config.yaml
encoder_fused_qkv: true
decoder_norm_position: "pre"
residual_init: "zero_last"
lr_schedule: "wsd"
Rows from block 2 of the text decoder, named by matrix and row number. Rows with one number belong to one neuron. Each number is 128 + 32 x the weight over its row's rms, rounded and kept within 0 to 255. All counts start at 0. Numbers have three digits each. After the name is the row's rms in percent of the matrix's.
# fc1: MLP up (decoder.blocks.2.mlp.fc1.weight, 1536x384), inputs 128-255
# fc2: MLP down (decoder.blocks.2.mlp.fc2.weight, 384x1536, transposed), outputs 128-255
fc1.966 091:116124144123133163142195159128172054156137114194122139123121100112131091130086132148172146129070120038180106135140172102145149120128125196165168082107128156167130142119114158127141101103126127101144102095144201133168117113088125064093127104095157155109127113148103124125137106125125109091114118138080107117104126140156139183115148111093080155180175093042144163130157058174058157084138
fc2.966 100:115153106155169145120119147125134086085120109154164125108142138154134128109071166119159142090128105133118153126129154154102113172138152093119145141131118097147146130108162153234132109205100170106115201225168122156153081075159195146124055103143138131154106151162119154179103187124170088129127147139114132101095195149148114139146094122144110152130106171142109118121121126221139162177145
fc1.967 078:109090186121133160112192118122126150102100112105159149143146118209125129162109171122079108122082141143099154174149166075133107146148133162090083101100121108114096085109221108134082100113142099137155188154171061074172121170131158078110089104144129141131081110116165092131144113102096107135166137133136157106142119134103060142160220145168154138106061151125051117090116151117151128159130
fc2.967 075:153119126169134223155192152144155187110076119115109158139088118124126050129160089167122119112175147168120124102150147121165100093116091117110122150145127136155149102176147149102148124049131093144104087096150127126103197108138112081097151129145109164120106105129153126076158106219160101176075101096108140114173115138127102130092126163109106178137135023115127079126164057054139184159174
fc1.968 102:144089165129074053094104119161214184147104122085128117138104161143090154136137119114141125117118137124066088100112133151167142113086110167107154095090103183132110103120101149086109063137144104126143020154156204136149064045159165104105105121179110100134143115137146156101136065147119077189131122132173152125141135097089099136168110110074111125152150102152142125099115146080133133090133
fc2.968 102:125118123076137115146107131121157098151066151131069155169131165114174114179146158105137098116119136156144110167147107192158039123176156137128184101111126145128116190129138140094124065145083129154127128128112086128134174128117138101111169182127111142152110106144193152108102131125094059185093145066176128124163114128126161128113114128065213136072154117176107158118136124120166160129098
fc1.969 123:185196138117161176193138070139121123153171134158123171172113155119160122098147119085129108140162095128121122073190106131105166124153140149042115143097101089169105098163144139151085155096151153059105113178199144165112127092088170158155154097125138163189086110179119137097137096055160094054127152098125129147110124113124144136106134142087154131187127093124068126115106152146096203119110
fc2.969 117:072148111199132135171109090091109106128152124105095156168096188119158109148073135130190109137126099131097093095136113141125105141094143146128121122100086103089173095112108199109043125121119141143141073118165106138143130114114071101100142125115145160109095119160074124122196083142101146134117123098068045088048135120116204129121106119132054098070118155129112183088179187166120142163171
fc1.970 100:179122098144103081172156142129098067116154128093153159120075139136087109129121141106155134129172129095097073144111150139135138133093090134088092188137135121131097163126087125120095096098115091087127105142152139116145121157160185109176114080122084144211137148128115117100152126108126135190152087127160142096126165152118115144107066121128132176100106129154055114115092129129178126143134
fc2.970 096:067156086124123093088116139161090059159182122145100168117073113135186146151129118167103129161082143162099184053099120200111125163115172132118163038128100113119140153104105162112102152156125109156135125126141151135084164078140121141110107113114119169046184147151156090080121154164107104136138129140130050165209120124113109139047111128152117161132132152108149186202110105122094151155120
fc1.971 091:134179202128141137110197142135133091133150109133115114094144099137119171151113138117160046152110170136144116112139146129109123117141110197134114134162074136140120112144105138153135179067116131135121153134075148132107118167106170114106135136118097092184119065097122170100136151098108083126140086158106106139122180030147139141118107133140115092083115078136122098130138078205157109121174
fc2.971 091:132067118166102151122120078142112090147096117068102100196195040103162154161168083110154128166148150052116084137069115135103100136105076122129188173166106114191094107087138112108128098136139172141164102147147119116148086095109104134120113117159103121149113116121183112117210148146128092061101117020107193138097099063184184110159086162150119123147143209106116065105127101130094047120130
fc1.972 089:138102147179149088141109150133108186156116116142134136127088110174107139116189144136116147160129109126089110134121177135158160112107149123102100150135130110155128143189134136150208116240131126150094093154142101167112188151116126150055139109114113101104139162155074174124154144156104112128081126152154161127124098133127155141170155077150178136161117130213105112109147109098102142119135
fc2.972 093:071175119098141177125222124141151151164104102162100144118091193129164135110042084119159132122217136112092138134157168110110160123122081144187100149103095142173138177173092136121163111110106139109139092129122130190142106155110115122126139134133107127137136121140217169149114120084142119102114134130129109116131070067115097118158099077158112102143119100091084112094140114153122116090121
fc1.973 091:166124144143072123124119068161087092111169100091138082070123164101106081140094155107146103142121127047143119130140164129119155133141124169155174112127125137101135142150152164147183155137187116042134100129140055139136159117096120166107110179158149116135163109143147120100162144157129161072012130213160153109103132117110193110084164180142107107151142091154126077133127091096141102118153
fc2.973 097:144083166100151143112219157131110132152044102093120131134169145221105119134108133107182161108144090123124094129090125082122122071115143109099108168091119094077142119119123137121160124138201160087124173196157121095106092117216135093184176137104166174150149188147050195160133156156111133135159119152160144141179145163142076176192174135168105119110181111124129142098166144132089042138155
fc1.974 128:134086107218125160137120129191125080132141125072072168120207180111126152089101154120089093021102137120118136129111152113165082154141090101168106146099157167133137169132115121072169168116123122147158145132136134144178139123190160127160176127128209140075052125111097140178133194113114161100120100149162097143074096117203186135122129112101107142154182152088121117138099129073144150171118
fc2.974 105:090100159108163136119129058088153106129147155120137127101182094118153134126137100091128081198089153124054052094152115103202145082165134174146138086120084167174125105111114092112072102156126129131140125206133121141173093172099113085151103131097145164099154095147153212156077150161132110123150130109132104122140128123136194140149115205123169142126119134174106105146065156106093123113114
fc1.975 083:146114153128136152125067143143177117139177068099129083134162176139167114077127084112102126080136113127132096174085069117083181093205168152105143114104070131099185168130134111136117171100162142162111135095118100142115098142119115124095152099104152141142122127116098125116198131118132149103140099140161159128179157088127156140102097106196134097136109122107065116118135148123083052096095
fc2.975 083:190159088105108089113129133084104115094123138137108155115104132084113182167050122120175072195147131160127102074151099142129112125095149113113170130115115070168071135123132121150115125163190126116147194107147127173075151090139161176107146119155149150095110166106102091134086087144094115080160177128078133131127149098152131140090139093083212155186147158129131165063073117144096141095115
fc1.976 107:119105093190186117137133103134144100099103158086177120143126134091075111155097100196071071073142095122095096098139169103135131148124102147089132128196147127170106150131057156127160117153145076133143150127119131178146140121108134096121130140155097122157190107155179082035099141109099114122122140121114125141134180109115085127158155174132160112104167138139104142077186163069128134151055
fc2.976 103:098116171149166125127155141138106166166122133145140122150086100154072163073159120123104141113081117092157101201073108123149137134124160070096160159168132165135115121136095141154139159125181150145088125130129204125156068167189077178128071127146117132156114168134091135132114133136112089179139144142141132228160136180148135119108139093154107128101119128153137175155138090107089163156096
fc1.977 126:181132157104209150188145163137080166096075098097177151100166132166205164171110074134101170108075140103184117107127086108193142162124126103028170114155100119111113104160109183072140119167142157073130121128117116228125106137137130091126135141125132120123158147129163101103103172192170147120145127165131163102145134134099117140154183102102120122132102083135044124149103106144117086164098
fc2.977 116:162112138143128126097146116091161117141112107097170105137094117148092158169104114125079150139073169144085128136125168093157123121134151086096165188150084119145136134129125074112052149216152155038135088167148138131087097171112160146177139144150066127148129139122109085119090115125142160113127110205174091119160154114107122131133105035086142143166118160148097179172114164150152092151143
fc1.978 093:114132101168110148148106142192144123132136191166143146078099126116085132111119097149095131076126122138108170079163164114082125158121171112105100129129057100149127111134115102130120097165131146190107131158107221124108121103103105111140138162126079094087105122122170079113087119146092188111187175090150091066110171151082146130047131081121174105101136164131218113137164107182082132136215
fc2.978 092:158159130140110152128132140187139089143134156141165164095129131145059155145149137178080131064176051066117121117145121146118184149095123102109132093128148144179077099095150096131116144125093174134126090121123096107083105139160150118016099103135107095160129114133140120113120155068148132109130196118158096163144127076125176123088151091015093154130138156129164149175140114123183104125150
fc1.979 089:071106147114164124100141145151120143113094119192121158128140137139092178081155133157133128160135071111154143121122144088169095139142126066162166107148098111060111093051164088132167158143192106158196153124157134160127130138096131123119093136141090132159107088076122079074072157102150210131104118134118087170142116084151174132096086135123115120126158113140107108109095104105091100139148
fc2.979 090:112153100147109147060172159140133110115079067133104112171151074114056144149139099081157094097079153147049170112117164240166109157179122144127105124170096128164130083183128119143069102151179103080149100090153092107163112124129104123131100109129176036125123139159061112050186114120155095133146109107123179094135112107137147138074117141127150133167141134144200110130162097150137159148085
fc1.980 109:116105105128109209082148179069100154146152114159147143164113169114132117148173174120145085156158149043130041113172110172104121083128089124142087136158128137112194117188105123132140086119142151116133133150056106142089103099168144103141085083128118135094104125054141107195177138138128171050166127145182135131186133119073138094169108068118134140144161080095122175094135143129106157105096
fc2.980 100:145149122054118136159113135108118088137151105113092106140184114129130085089129095140139139109159114140070084145154061148124157079140118127135163125135191193107131113116129137194155136093117165063147143145116107150140122198127112122113068200149158155123098142140114159119060130089170094100115222116125105104104137144123103183165084169181119135103151094135119117106136150102190137144120
fc1.981 099:099162135087131129108214108117095140121087133178046119106155145071123124152178098137151124108171121230141161073088117157092138151145111156125132134129142131152132142088115121082093114122154103144121086102127141119193107182055108163133156146096140159103149084143087119020145160159127141170081106155071087148103095065176080120128137105062114117141119108189160108147184114136130127070190
fc2.981 106:122161154098152123111169173115135151138155055039156153052098096148175052162152135167156132079096152132115132084129155147072143079136096066124037128131088116152107088172052148115126155134128123122110173125128117080110139190134123120154117090152129140087145119119089093081144109079095172119082145111066156145152107127103029097112155169127109150108121184122175085169175112119155117158165
fc1.982 092:134188134156133129099145118117134103105143142146086121091142159124147104184072164162134187118156100104166141127115122128121176176180145145089132140149165115129113130119106145121146122124093151159147077097127154124147159155150089119128172175129155093137154124111141178188102091146115102178093044153116112129150144110132126193098121084112107124097066143159124123135124138136139174109099
fc2.982 099:079082108137149121180124130222103151187205143158141173108112098138137164091127113121181095164159146157124145132166118120099089087023106181130110164142099111139094173156106133119085102132134114113113166131161121108088071108118130172165104131105047161139110115114185176107100124161103124067154114146105160133101134144145154101160132125131115146115145106162147103147098137184132124121113
fc1.983 132:127109151070143110119160112108185107098115122166110109138109103109139162113115128096119125147093099150099121122141114136121134082101091156199178160143101134096081129138133126117137189047135107151160117130076087188129162143098104135100108117083082123096135133191087163255174118105152114152120147055158119150097112089129057128090140145114147212149119105173064146109120122153148144105116
fc2.983 133:122127159154127116184084132140172117142147103118105193135115121081114076160151088142079104129123050139095102119132149111111122088088182154140134059123126070101113123109068107106095106126158123160189124072127139084156102124094126085101106097148117136112106098102053151172093129129107169151109097077171121148101187104083140157156118105113142096134134136188089083141137177097156174133209
fc1.984 122:095112153115121092125081151068090127131142135158149136163102193124155139150118150109129109138130149046110133121142130110120147117099133106145112235147209164072094169133175102142130178103101163105085130150158097112139165135187108136172105185134056139145078109078139135147116105162139148125202157050130147191134129110151121095132155134129154099194157129131139171137120180139124175158074
fc2.984 106:168150118123138088145165194120155148129127187131110129144146138111135123144133099134134116108198131120134070082162122088138146134146116116100123106113149146094158056152088122114169152174187081086060088064164145162125123095042132062173081125142127159102123094138103123182132138127198137150136123193073105109111152104080120043191057139115022090119173167110139120144137097130102076081121
fc1.985 094:071185071060155058187130129139127156111079154082089069118121120124136096216101088119130103163113114151071123144116104136109217119125150140160119109107136161120098093096160163117102089090046092141136137151187130103170107127099117100114115115128125152136157127149168172075129128152133177151132123108148161119176128111165118113130124093050085143187078118131121089176129152181161088159038
fc2.985 096:086135066149092111136109113106192149096164130214091103154075097140139149116170205094132136105100143076109137143096152133149110122068116120123153079136146183103111155092138136113117073127147091166130081110206098195125135124127167143101141077153112147124122040144128159147141169107165110086148129176085171164133134221101166149161164156167101099169153054121114122130184172123119148080163
fc1.986 071:130100148186123141064105151165079117116168183074104125189173116143111109112147174100209138192062112162200025074069110160069126170141160113141129074131136117145110186162111161144102157165118183122121167161121117129180182088121132108085118120157160115158138175075146148117151102109147121110148126179155061098159169094210155129144156135179119148195141097122135098134137089143116159102106
fc2.986 078:185142169102129157098116082132132104126156134188143062105147128149078140063117143112098166121111131161124134088130107090092083092143149098190089143108151040118109115185129168131118109133192103098141109175147106120123165161143204157124131073064102115076144142119112133140078158140107116128131175146149121185137166133139136099184168170060118174168182106183141174164179142070133153123114
fc1.987 111:140124114230155117126115086136148112129128110216168173164144121101153125103150157119170121149150072091098148137164198092146086058133173149113151114113142162120125144148144128111102159123103146100117137159136186116061107110085097141112109163138130148173143076098161113160177132149135155092132100109140122086119114132173129092138115050099102143174154108148109120133152153052139165066076
fc2.987 104:134131145135104170127142121164161154180087113133143122099115126121118166102126112099148117118157115141156107146145134099043062121098123170135142145133179136120101096148093090065076212196148142084096156180152046161101110091121097130112075101140155048096114166129239170162084138146074121156083132186130130140113113141116103092115122084096103090145085097167091179081025135069107116158116
fc1.988 086:182153165144089156165137173137136128130166115148073124141057108172134106128140091077163171130168113092093156087096166103102154092067172139145072144105152171102144135137111146141144126091152143101219156111112156129137182169115099153058133106110173131125093129094078125161119138134145108198133094139146132133101124086090128181116137091111140169121099138138129157196139116103134139115120
fc2.988 084:070140189182116141121115078049122130124113074145141097202139133142051184125147064151148143135148071152154143105078124145150098172116087111087145112083120177178111169118128202118116113126143147160125097098159146120122101080098113158149163174145128092157154145119113169045133067129175114097123152165067144096150140141090151130122201139163125124098044085107092178120150121125101109137119
fc1.989 122:113125165133152170053173096104115121128160183153060110135080142127146130166132078117112068131123156170142140114094064129128140153156082112115153107133144102166093129137098160087179122109173068125132170063175123160157154136115134148179067113109167093131115155145129121147104078191089054077131132124199110147110071120105130088151120098157116116118104152118144119120138121187118133141106
fc2.989 119:117108124131160170086134104100155111118152159116165063145113122115155151105116069162126087144039143109199098072113081132122140120123168113094173170160157123090133117136162190113151171155114156152103145166112070112142136200197108131149099136147154120120137133111106143127168145172181122126114115177167147189101139158129121121088094125112109138110153214151153064110155098118179087122174
fc1.990 121:151126101133128165132143127156154172152101159105189112042191114169113108133096127123147110109135146144120135100150091073147088140137162159103111129125129160082142123127147070092114138154117163079167169079106131087123106144168144154093106154134095154145143125116145177116076029124102140064154104149119131156144184086103115105037105121113120126150143169074116119197135138138089133118117
fc2.990 119:100112150127133163110141140184176124131169122143107200095155127121143167140130071168193162120087099106130098111135138124122106176045137097122150113145150173236127091140167141152149133159093132081108149117121104130120104122135122149142151181072097104124158126099083135128115141119083102136120151090075129130092134150166121166108147119066143132137142124122111152160122134137127087186127
fc1.991 096:133098090147157193222116088108163123122103107106120117101169130113144080122160146070172122165079114138092135125103123128199190112170100071116145131111177139133136136141073147148029150153191089141202091138140079105185174106149156132145075074127133136165157139191140101122101085080171082165111137126094145217131115099192108089127103123110091139096140165140152123128133117128100132162155
fc2.991 101:152177101095112082162161188132129180127142144136105103091108093106150160152101211103114121171104102088108119170136096109116046139093144070103144063092140115120142116141129102135142107122070074076121104126108167132162147137135155129138134163179153080131157181128096160123190170081169068150141097147102122134143078134242159130108145109108088152116181112155145136088115125169111147152116
fc1.992 158:090113139119188151159146105120176141116076204111140081167176104200121185091207126135117138150145176130136104081082146146094145137222128134105148147163187154136135096150138107121116104118092144143125190117064141129149136163168113095090123160133151145119113088100161093146095137124175158127109146135128037112124156126153135150141143083103176125091129150033136089178072141128088145098138
fc2.992 115:075089094167082142087128093090077007164172111116133089129138097128078115090155078138118129114151135139148140158104111121150152125116142114103129140141158137119126157126139076170163145151145154096100134094114081108133173179067118048069110095138152134102128222112202190143120113173123107129109160157177095122106141150092143075080162139112063152088128098119130048131116174138130155079123
fc1.993 096:122186095119149153078132065138055091117113120162123066134073122178119096189136103119051137108162065158075191118151143104183151126144126141163098170125159107104112148067161230085038136119069159123084112125122102163110085115081133094178098173113106054099054113126142121118121102175116195148130140156053165102157113107128040111119124078123103142114095124085126138163122184095090122080135
fc2.993 099:147119134108126136114128116145046125141129182172156138120134173166137113164103149107154114168091164163089116197131089129144124119111105084112112163073157113107101090149168136142113113129054090121130111133119093168101106187078155066125112080121128150138137151176182111136153100142110136137136106097137121146130114060112105081148150146168127147155140139139071150126132213170152116093137
fc1.994 102:128107103051126130111178138146121169140155133072133158061099111147158149069138120120179143075133133109160106163089051159140130183229072111195110142148112153111138140099219101125101098122166139102116083128164150118184151077150176146155148102126102147088164139134097150163118093196120102111183147126116066139120178121200159044098165104130181061131122133188178136094129123070112091058139
fc2.994 099:139106117111114133099140119109092071123087167077225171093064101164073124111104112127084149158124094172146117095126154113142055115116100205091113172139153187111142105160141150145143116105080117137144084154060108121173073092153113160151178117066112197103108099197095148138164155173102118116165140138078023140148131120166151077140155162156125131104126144126161106106127157112174101135131
fc1.995 113:125139124139160126120087140137130101133089145161122152099155144116173118166097119168170115146113152126147135134137097126143084081069146168167183114144132115095084161132167139144093083158121074219061122097128134101141112127148149136131125144084160131148116079058076150063087083102081063091097153189091173162102155151157137125080138131138113123122168142077181174114142139100079188153050
fc2.995 112:094121127108130176153168156156188112156109103152190153129111154175133102166135136101149170190158151108086139096119180147145107071165079162151129114098123093106194232084130073152164058099149105096138113141139147139104145058143131135107124160128156111138070109138090168158100120166136090147088069096131133102172120137067123100113144138102116130096115073164141083109076204100147118077142
fc1.996 087:079113151110158103161119161123102100141152080144089108183150093173105088104129163107102119106129119108145104148125139119048143098161162222096096105071070123065109154108103082160098175123091193136065103124132139161134094158164109104095127120170127091126140159170131149072128142122123143146151151116060103101094134131087170147096141153146080165070150172105224091097117092093095147118142
fc2.996 095:163151106125103149119101102109144160120134152147159167119040119174104125078088076146150082149159093078146132124127167070140139158139107099131078139125129100135214167141126173098165116187162131135097116075124145139083077164130143093126172168098128134119105125127110120123140117080148170104185145143141171178129071085122118073119088117134157138130135127140097141171092126113173135115142
fc1.997 104:182101090101092139119117149135134162081123116055141104141213041167110093052112171131105147175101076160102107160135085119179147161152157194165178099099130118078161132149112106194081145149136134136145167162093110157122094182115073100124164140114118162105114099124181133053140108133090132126124130170109079132101161100164172196168170133141174148143110171109110096101129071060148098064149
fc2.997 100:114149120061160092162100144181154138139163132176161079126169109127133079115158158110095052093094113161192104135167110162114144096105119117153118113154141147052137112108135141120102157116115144061136132040142052139103132160124106165128106164090147188154109111103091167115112153093146144082158115104137133127118142142070136149125133170082114116127161134180217096140188120086097130178160
fc1.998 087:151187077165149114143165166161095020107162089195146096100074138172108123089148122136087086118090127128129159116109124128185158109066119092106058145129155162134111117119142076117093125098125110107160104138145086123148105204090160150111104140149198077131074057130108086105089085135147184119098116124133164167110132157113138094098084092160167152147100162073124124157183129113177203141094
fc2.998 092:117113173115085130159090116158094152131142162129121136115142124026120138155123101114131148161175097132121167154192159104159126187162127127095093152134131120088121136155158147120199122139080130147164131176116055100117115154133129100056120137149194148141055152124076119135165147132075156162150125195134165145124136159132112130141162141125122153123174176208115127188116134146095142060152
fc1.999 091:130076086163151138143119138118091166140163155127088147074178108153169128107171102153142118182167124172104106116171126162160130147060135142158075162119178140071116101129083054082134136147088131127112182098120131170102159053078106135095161190169119170139131081126192112179079209143070127203186176072102130155121230058113164108169099105213128110117120142089135104166104154141157116152100
fc2.999 091:199103115132073162138152098141130086151141112114127131156120101152167119139097131137142128134110145195169133067168193145122113167155071111114155112131102118161160165125155142137108151136103170099135109046103120119171103110141107128141119131102092111130117138115174129116097136107167137089172123137138118088123137163066178113118119187145129145127119129112162149114131082102073135109123
fc1.1000 105:134179115094143082146141212184149107069135199200093175128092094158148109094161116158142137196116137179086144148131092147075121161083069112129081119212138119096076087136132138110122100133168070116099132088134155106141140104146107119067145181094147154090138148091123151091142167118127231176164141113157131172171173136108130145100117168147153100160164158084094146144093181105145114122124
fc2.1000 104:144089162142082164111124158154160117152127111124144113081146153075145122176149145056124119123046185119120186136178181126127080143139173128143104145137157082094157166130077155155101132115085171127108111109116123155139159079158087104166149087144119098173126169123113099123140143137069125125116110126164080089167142128136059127110141175157144114138208131106135079152114133110166149104117
fc1.1001 092:059216152096125132138065114127120128082149124110132108127156162074174119158108125127144108137185133100125087069108154163097099107180106128118109107043144125151128158120117158103105176120116115129121130169109129119142135074147179141178134171122143166128136121108159116129120182142122138126171110142081139134049083066129178118164098086126179179074093110144150147156150108154133076105133
fc2.1001 097:185092133087117149140120196163034133146070129142216122104103149166118101173158149060104175142155127125135094174143105142105204115104127156144052165137127144103151134078113159118148122111119143136043121132138129115164103185102117144185190157096128163150120144113132164133196146142116109125120142102106115156111059120131041140123064148061179091145140083125074124096130122099168112113118
fc1.1002 101:089132069133099184152147156137093100136138148135114119125130081136128187137132065108207190098144066130191159127160124150172077123137111099106181127144159135129167089131183169140127140092097203134139158096134071155159121098133166139138123044095103088154186093170089138109138145123066103177100129030178155083113138060104148117058095101124050068085093128091137118099111163100123143089138
fc2.1002 106:125089146145059075147154150127079128112138151100093149139072107129151111101132156050130116116127147180096203143138130075149099157129122121105157129116114145095181148086157110150128118148056149096123163130121100113184150132134165129105103149158148127133060158148117178128024106172138111186169115090117066121149132125158148140075135160121132156175101176143112253147112109107105104143126
fc1.1003 100:137164117116167109164143183116132190190035141106110153110117145135076118173197133109138109111121160085166192134124129138155164113169155122155108151141074136164129112119178190161151152103122149150114123194135047124139119123132103109077160126177151121130134145115168163116148117105166155120137098135110116106107121088162119090164077132091094165155142111117080125133068140161107138185138
fc2.1003 096:170112088175130136114129057097178103186186176095091077148121145136121091107093101130176136112121129147116101099079099129143145071126122113104108123103098121217109133090090156103155104138134157100111109099174110117126087124181144122146193111091141120131111176095096160147141112109131120161111137110109147170068117109138129175107152141061150140087142104114161080112147104095157098115060
fc1.1004 090:127151141102167219119089127145097067163186088127138140102083092157181077182178107160196105154114121142184175122154132092111154135096130137119149043141156123103095152110133134053099161140145104160128139144101152126197146157132113132108083146152170168175138074127142121119170143099107143192136124127124163135149135140121073088124103116178160095132114139126121171170133096157106100130108
fc2.1004 096:141156134088100111068160116135170131091102106136106110122049095111131151123135121138099137078107134116153123113165091193140093130169138133125129141134094089178058075087063124106109120069090099148113069089151112086179224144115087164136121159211133111128096121120132080157133097231113118115178136149148097148100132074160185064138159088114205146156155124173091168093126114115214090169208
fc1.1005 113:168132126096145125141111056148151118121076105124128113164074121133105102162143118096145131109176142144134135133110099126088134106104108132110179150147119111083132109135181111117178081105177156148110074124111102109071170111144163144075068123212175063179112097103153100128154157130101107156141177091134106118115164057144079154141146067163084176099150120106132136129068130091098166103101
fc2.1005 109:138141143134140128108137099169119136105134121106180127105153107129091093080152180113124142172076143136126134148114139077124147099113134071164136107123091125077152117147115131188148196186157122133152093127156120035084035147091151178140110060133103115129131114165120107206169113189137127163097109139107116117141163084124074095158151126154152116123133170100140138113132134135181121128139
fc1.1006 102:144126101154133137106137188084082120119114151116145126169163148098135096163112143162144119156167152230173138115164133086132116118113138116193121117098119111120134133098131150103139091161128062153122163171129102141135138160123107148105158105122134120117074143069078157142140190113114133090143115123132177138102091142188130182111118207180099129096085178144141075079199064117134137107123
fc2.1006 109:133135187133084106071136133113125151136085098117201152111171142109118145167136092182109150146167159123151119127081166134136161083124126092134087041159140143109140145086146146106066116116129190138137146141143125117106159128159124164100096110081121139161133150128146160087141115154193133190106142071142113108135153120143189154126154088142120113137107125105156077140116108080087177046171
fc1.1007 095:100116084116094131060154135115136073122160167075080136158106116162110104144125150122192155142122126118082194070122097159137112091136129147147145164146137137120113128154148096137108115162144138143118152194152119115162125141111176101121131112121119131119191152101105138115105084113120136125091098142136182130120053111141209165115163116074175127112114125132083109109127181107141148149187
fc2.1007 092:140121093124084099105075157112157113089163125121157192130087091095115137203120141166182138125180127112136130087123191100227110150149139139104091154136143094133147117150106099179118141157189119171171160122091096152124132123117137165095136193124093165088126084057104200075137119072149134163157149152059175214180162127063137132141229161093143136098130138167174126155150068079161102112159
fc1.1008 082:104110116123140142070125115077109094075166068107171161133114117125124116135090157149165107179153127171136131191105116131094119089117123161046092104078139085124163113139082131154129108069154130115125137136174096126051155155113106158135142116176101217107133144092138091150158092182142170130134124147142164113173152099128099166180099155153085128087168109107136121114117161155079138097160
fc2.1008 091:109124166152134169127099099111173110182105087101165145156102141102157133132155088119151092129075129124139134109133086139136110150227122153172088089056144175164131123121108170110104168147153114117099137129138107155090088162167170109121131148120122164113097128111121167147115103109120194130089192111110125150170138153111127135085195134139084117177100120163112107183117130148167095117100
fc1.1009 082:148166148068079111120100137074125166113118153129163142082182140094104098104124127130114125081162140133159058117111128116106133106135234063137112114187118130134122160145141116167162166170159120104122113126064095121126146096131146085177149113195086130144084112194101123077164137136145161167123162117130184138106137146179114085128167116198149206110153140055139139168094126168079071171173
fc2.1009 087:148235165117091154129162154085161155150105099127137152134049123142209107111117166106110131142096160098172124120127043074122103140123076111110130136085105098102129142141112088119120145058102073085134098085097149098131164108129093134101172121096158140129142134072100149142174097120093175200130141164177121135095143160146065032160171142112154132093098092113110122118119111122153134152162
fc1.1010 113:126113173174079125111116128114129132152109078123133142112096141141115152138122098104116091108146161115055113043113112049098153129136086136137139161170092146088127116159129062143080131141142076151131111129148126120159175139158098101116108126102106101129114079079144123086149098091147159124133172115156118198144181113120079118156139075138198124099101140150136101068141099121171084120120
fc2.1010 110:094155107127117150123132202156122083099130149139165114161128139111136190159143130135102078145139125116129153153070135099124138152137162127106106102102093154119112078201137101148140147080126132112181130191119129089118144181131122164117172173170113133161130130180184108167156121173130116138112095174156086146060165124105104133069131091080032118142148097128085151181107121167105142142175
fc1.1011 117:156184087108083108150148111159106159239132172130143116179118141120071128152096113091171127134151072073115160155102138180121090127192090132134116143123124172082068116132111115165125113111115172108151161164179197135149117090162138139098147112117111080148118159184108166103127199094158158133151157130162172115156099183100125170157119166103202148146187115183116146143141154090100106161128
fc2.1011 118:145116120143112111194112137089112047149144139156118132149137175116199152114128139111124183137104095087097168110126107122196189144103083164073139175140157121135171141141106059200094165061103089114086142110102210095098090120098155082134128143141161113112199130110165124131097125090118139108172145130171101139129158154125146190099147108147137096136143136131165173147115168148063135186103
fc1.1012 118:124105143129123115190112143107197171174107208137105120144128088113150128143122142147127128108133139149114123164148084115088153102151123166103107083081131127194106138142126126085103068064124109080144107106119125141128146144155099087152132144122152156133138144146102070109153111102133161086096112187168168208128097108124164152142094117129157094123134104096125113188168131182129160127111
fc2.1012 114:104118151172155130097118155080100165123126167115158132088130120152083083144172124194116093121148191128081150163124164101124155166200120164102074125156125155138139117143164141128115067151096122154093129155107130036126148125140149120134157106132175157169104118074136149136121133145124070149136096104129174152115136108205141155119098081125117120159162087159157124119136111107119105067115
fc1.1013 113:169113166073163107130120136142122145192090112158074154160140125096151137133190152119111130111157111120160110085122148082130200120129072115153156122092142120107117158095134129064157106174187154096102129151134121170125129100106102128101176147117112137130104134106110099085111199135137071104158122159159151125151073140181135137130152169086127106102163147157104131124081120130130119117124
fc2.1013 113:119120107122072135101148132120156108159147094057143098080116142139129170118170058119152133191103153133186150138139116131189104155110158108082089056093084122150107122161139155153123113166187175126107151145135065117098109064109149105119091173209127132143169079101076131128128111122122132106107096164138067135148162167155155130119104111174061187127084152121168131100056144045061121168116
fc1.1014 087:127126160130093185145094094099108137183071132131064138119076110094102151122156145182109054145192180085109143135105096101084004109134094062114187079113090019142077217146130139130096095157128111146149150131106122156117165136145107133126143108172161189113120109053176162138091132122174135137082137181144126148097103114130103124073170204177107095097175160124155114132103109134131111154105
fc2.1014 086:116107081170121152104098121228133151135131045159150133165139161155126174047147077114114145095104106137080136155116097097143147090153074082100126096091076166144141114117120150126112115097154076139103106087100134107106110123106141044125218152138181090158111187074172124140112120151138136137054117174073108109124185208164176126102123112097122093092192145188190160070081125164106112131161
fc1.1015 079:164098165089144098115073141110157122136128092140171116134140110139143100083140158128016104083142091149082102136150088160057096144126110134048124117086154076142099144152080096081091203075133110126106170135142102142131157153163102100143133136137099140105098100122124151181110150112113131194123160143112146124150120131113116138118054135131182161087156120122157173148094112082152127139132
fc2.1015 076:089130095148134079150135191084156166078123099143210108122171103163078143085136081124142131146085144165131138129178135139135159149109066176137138136111109119137156103180137115137167169069168116113077130090101126123171173174145175053079082126119111120152108125132139143182096145046154132174208096192117154111163184110129088042076137147182165138101139138087138100061183126125132138108190
fc1.1016 092:107130154107132124159058177159173187146203127109074126098150068143178094082092130142129136104112118133145130093101131101087131119174125126092148090148222150144111139092135162116126126107109096071125106109153120139173151150088152155052137149125106175142095103125117125090083159098156092106147103163093117145156186107131090123197071161125123132116134150173104116099090144151122108128112
fc2.1016 099:127124128090160109136148057140145182117146150079121150118156132151070146066138068125095164120109113141153108144093131149108130145137103109115118145138166118083154138158158150062115100167157130205146192130148125145145133125140191132183164179088132139090105158146161140094124215145122162065133120137108142199048169140168150130126109119101125093130149102091166099184179114170122132175166
fc1.1017 103:214207102150154124119153099131148166191152119145141128159150098086078119128075143101115135128077068187142112109117120135094117120124151076143125159098134136133098165059126164096107108132135162116130160184107117154143141154137127116115133124109137140152152111107115147134119129046082146135070100146109136089138198188191124112115135189165142137193147110075110156134096145138167145100109
fc2.1017 095:106157120147116110185111078104100151123128130152153101129106124161103106162117061098145100102116142149112161108165119148229083118126186133126126085098150117099156085112145123110113156077059098129115081094146080162135200157146125079139104104095057126166182134143133168163071115087164105115168156120087115158180204122128082123123134176109113108164111117106126139142122110130153095099134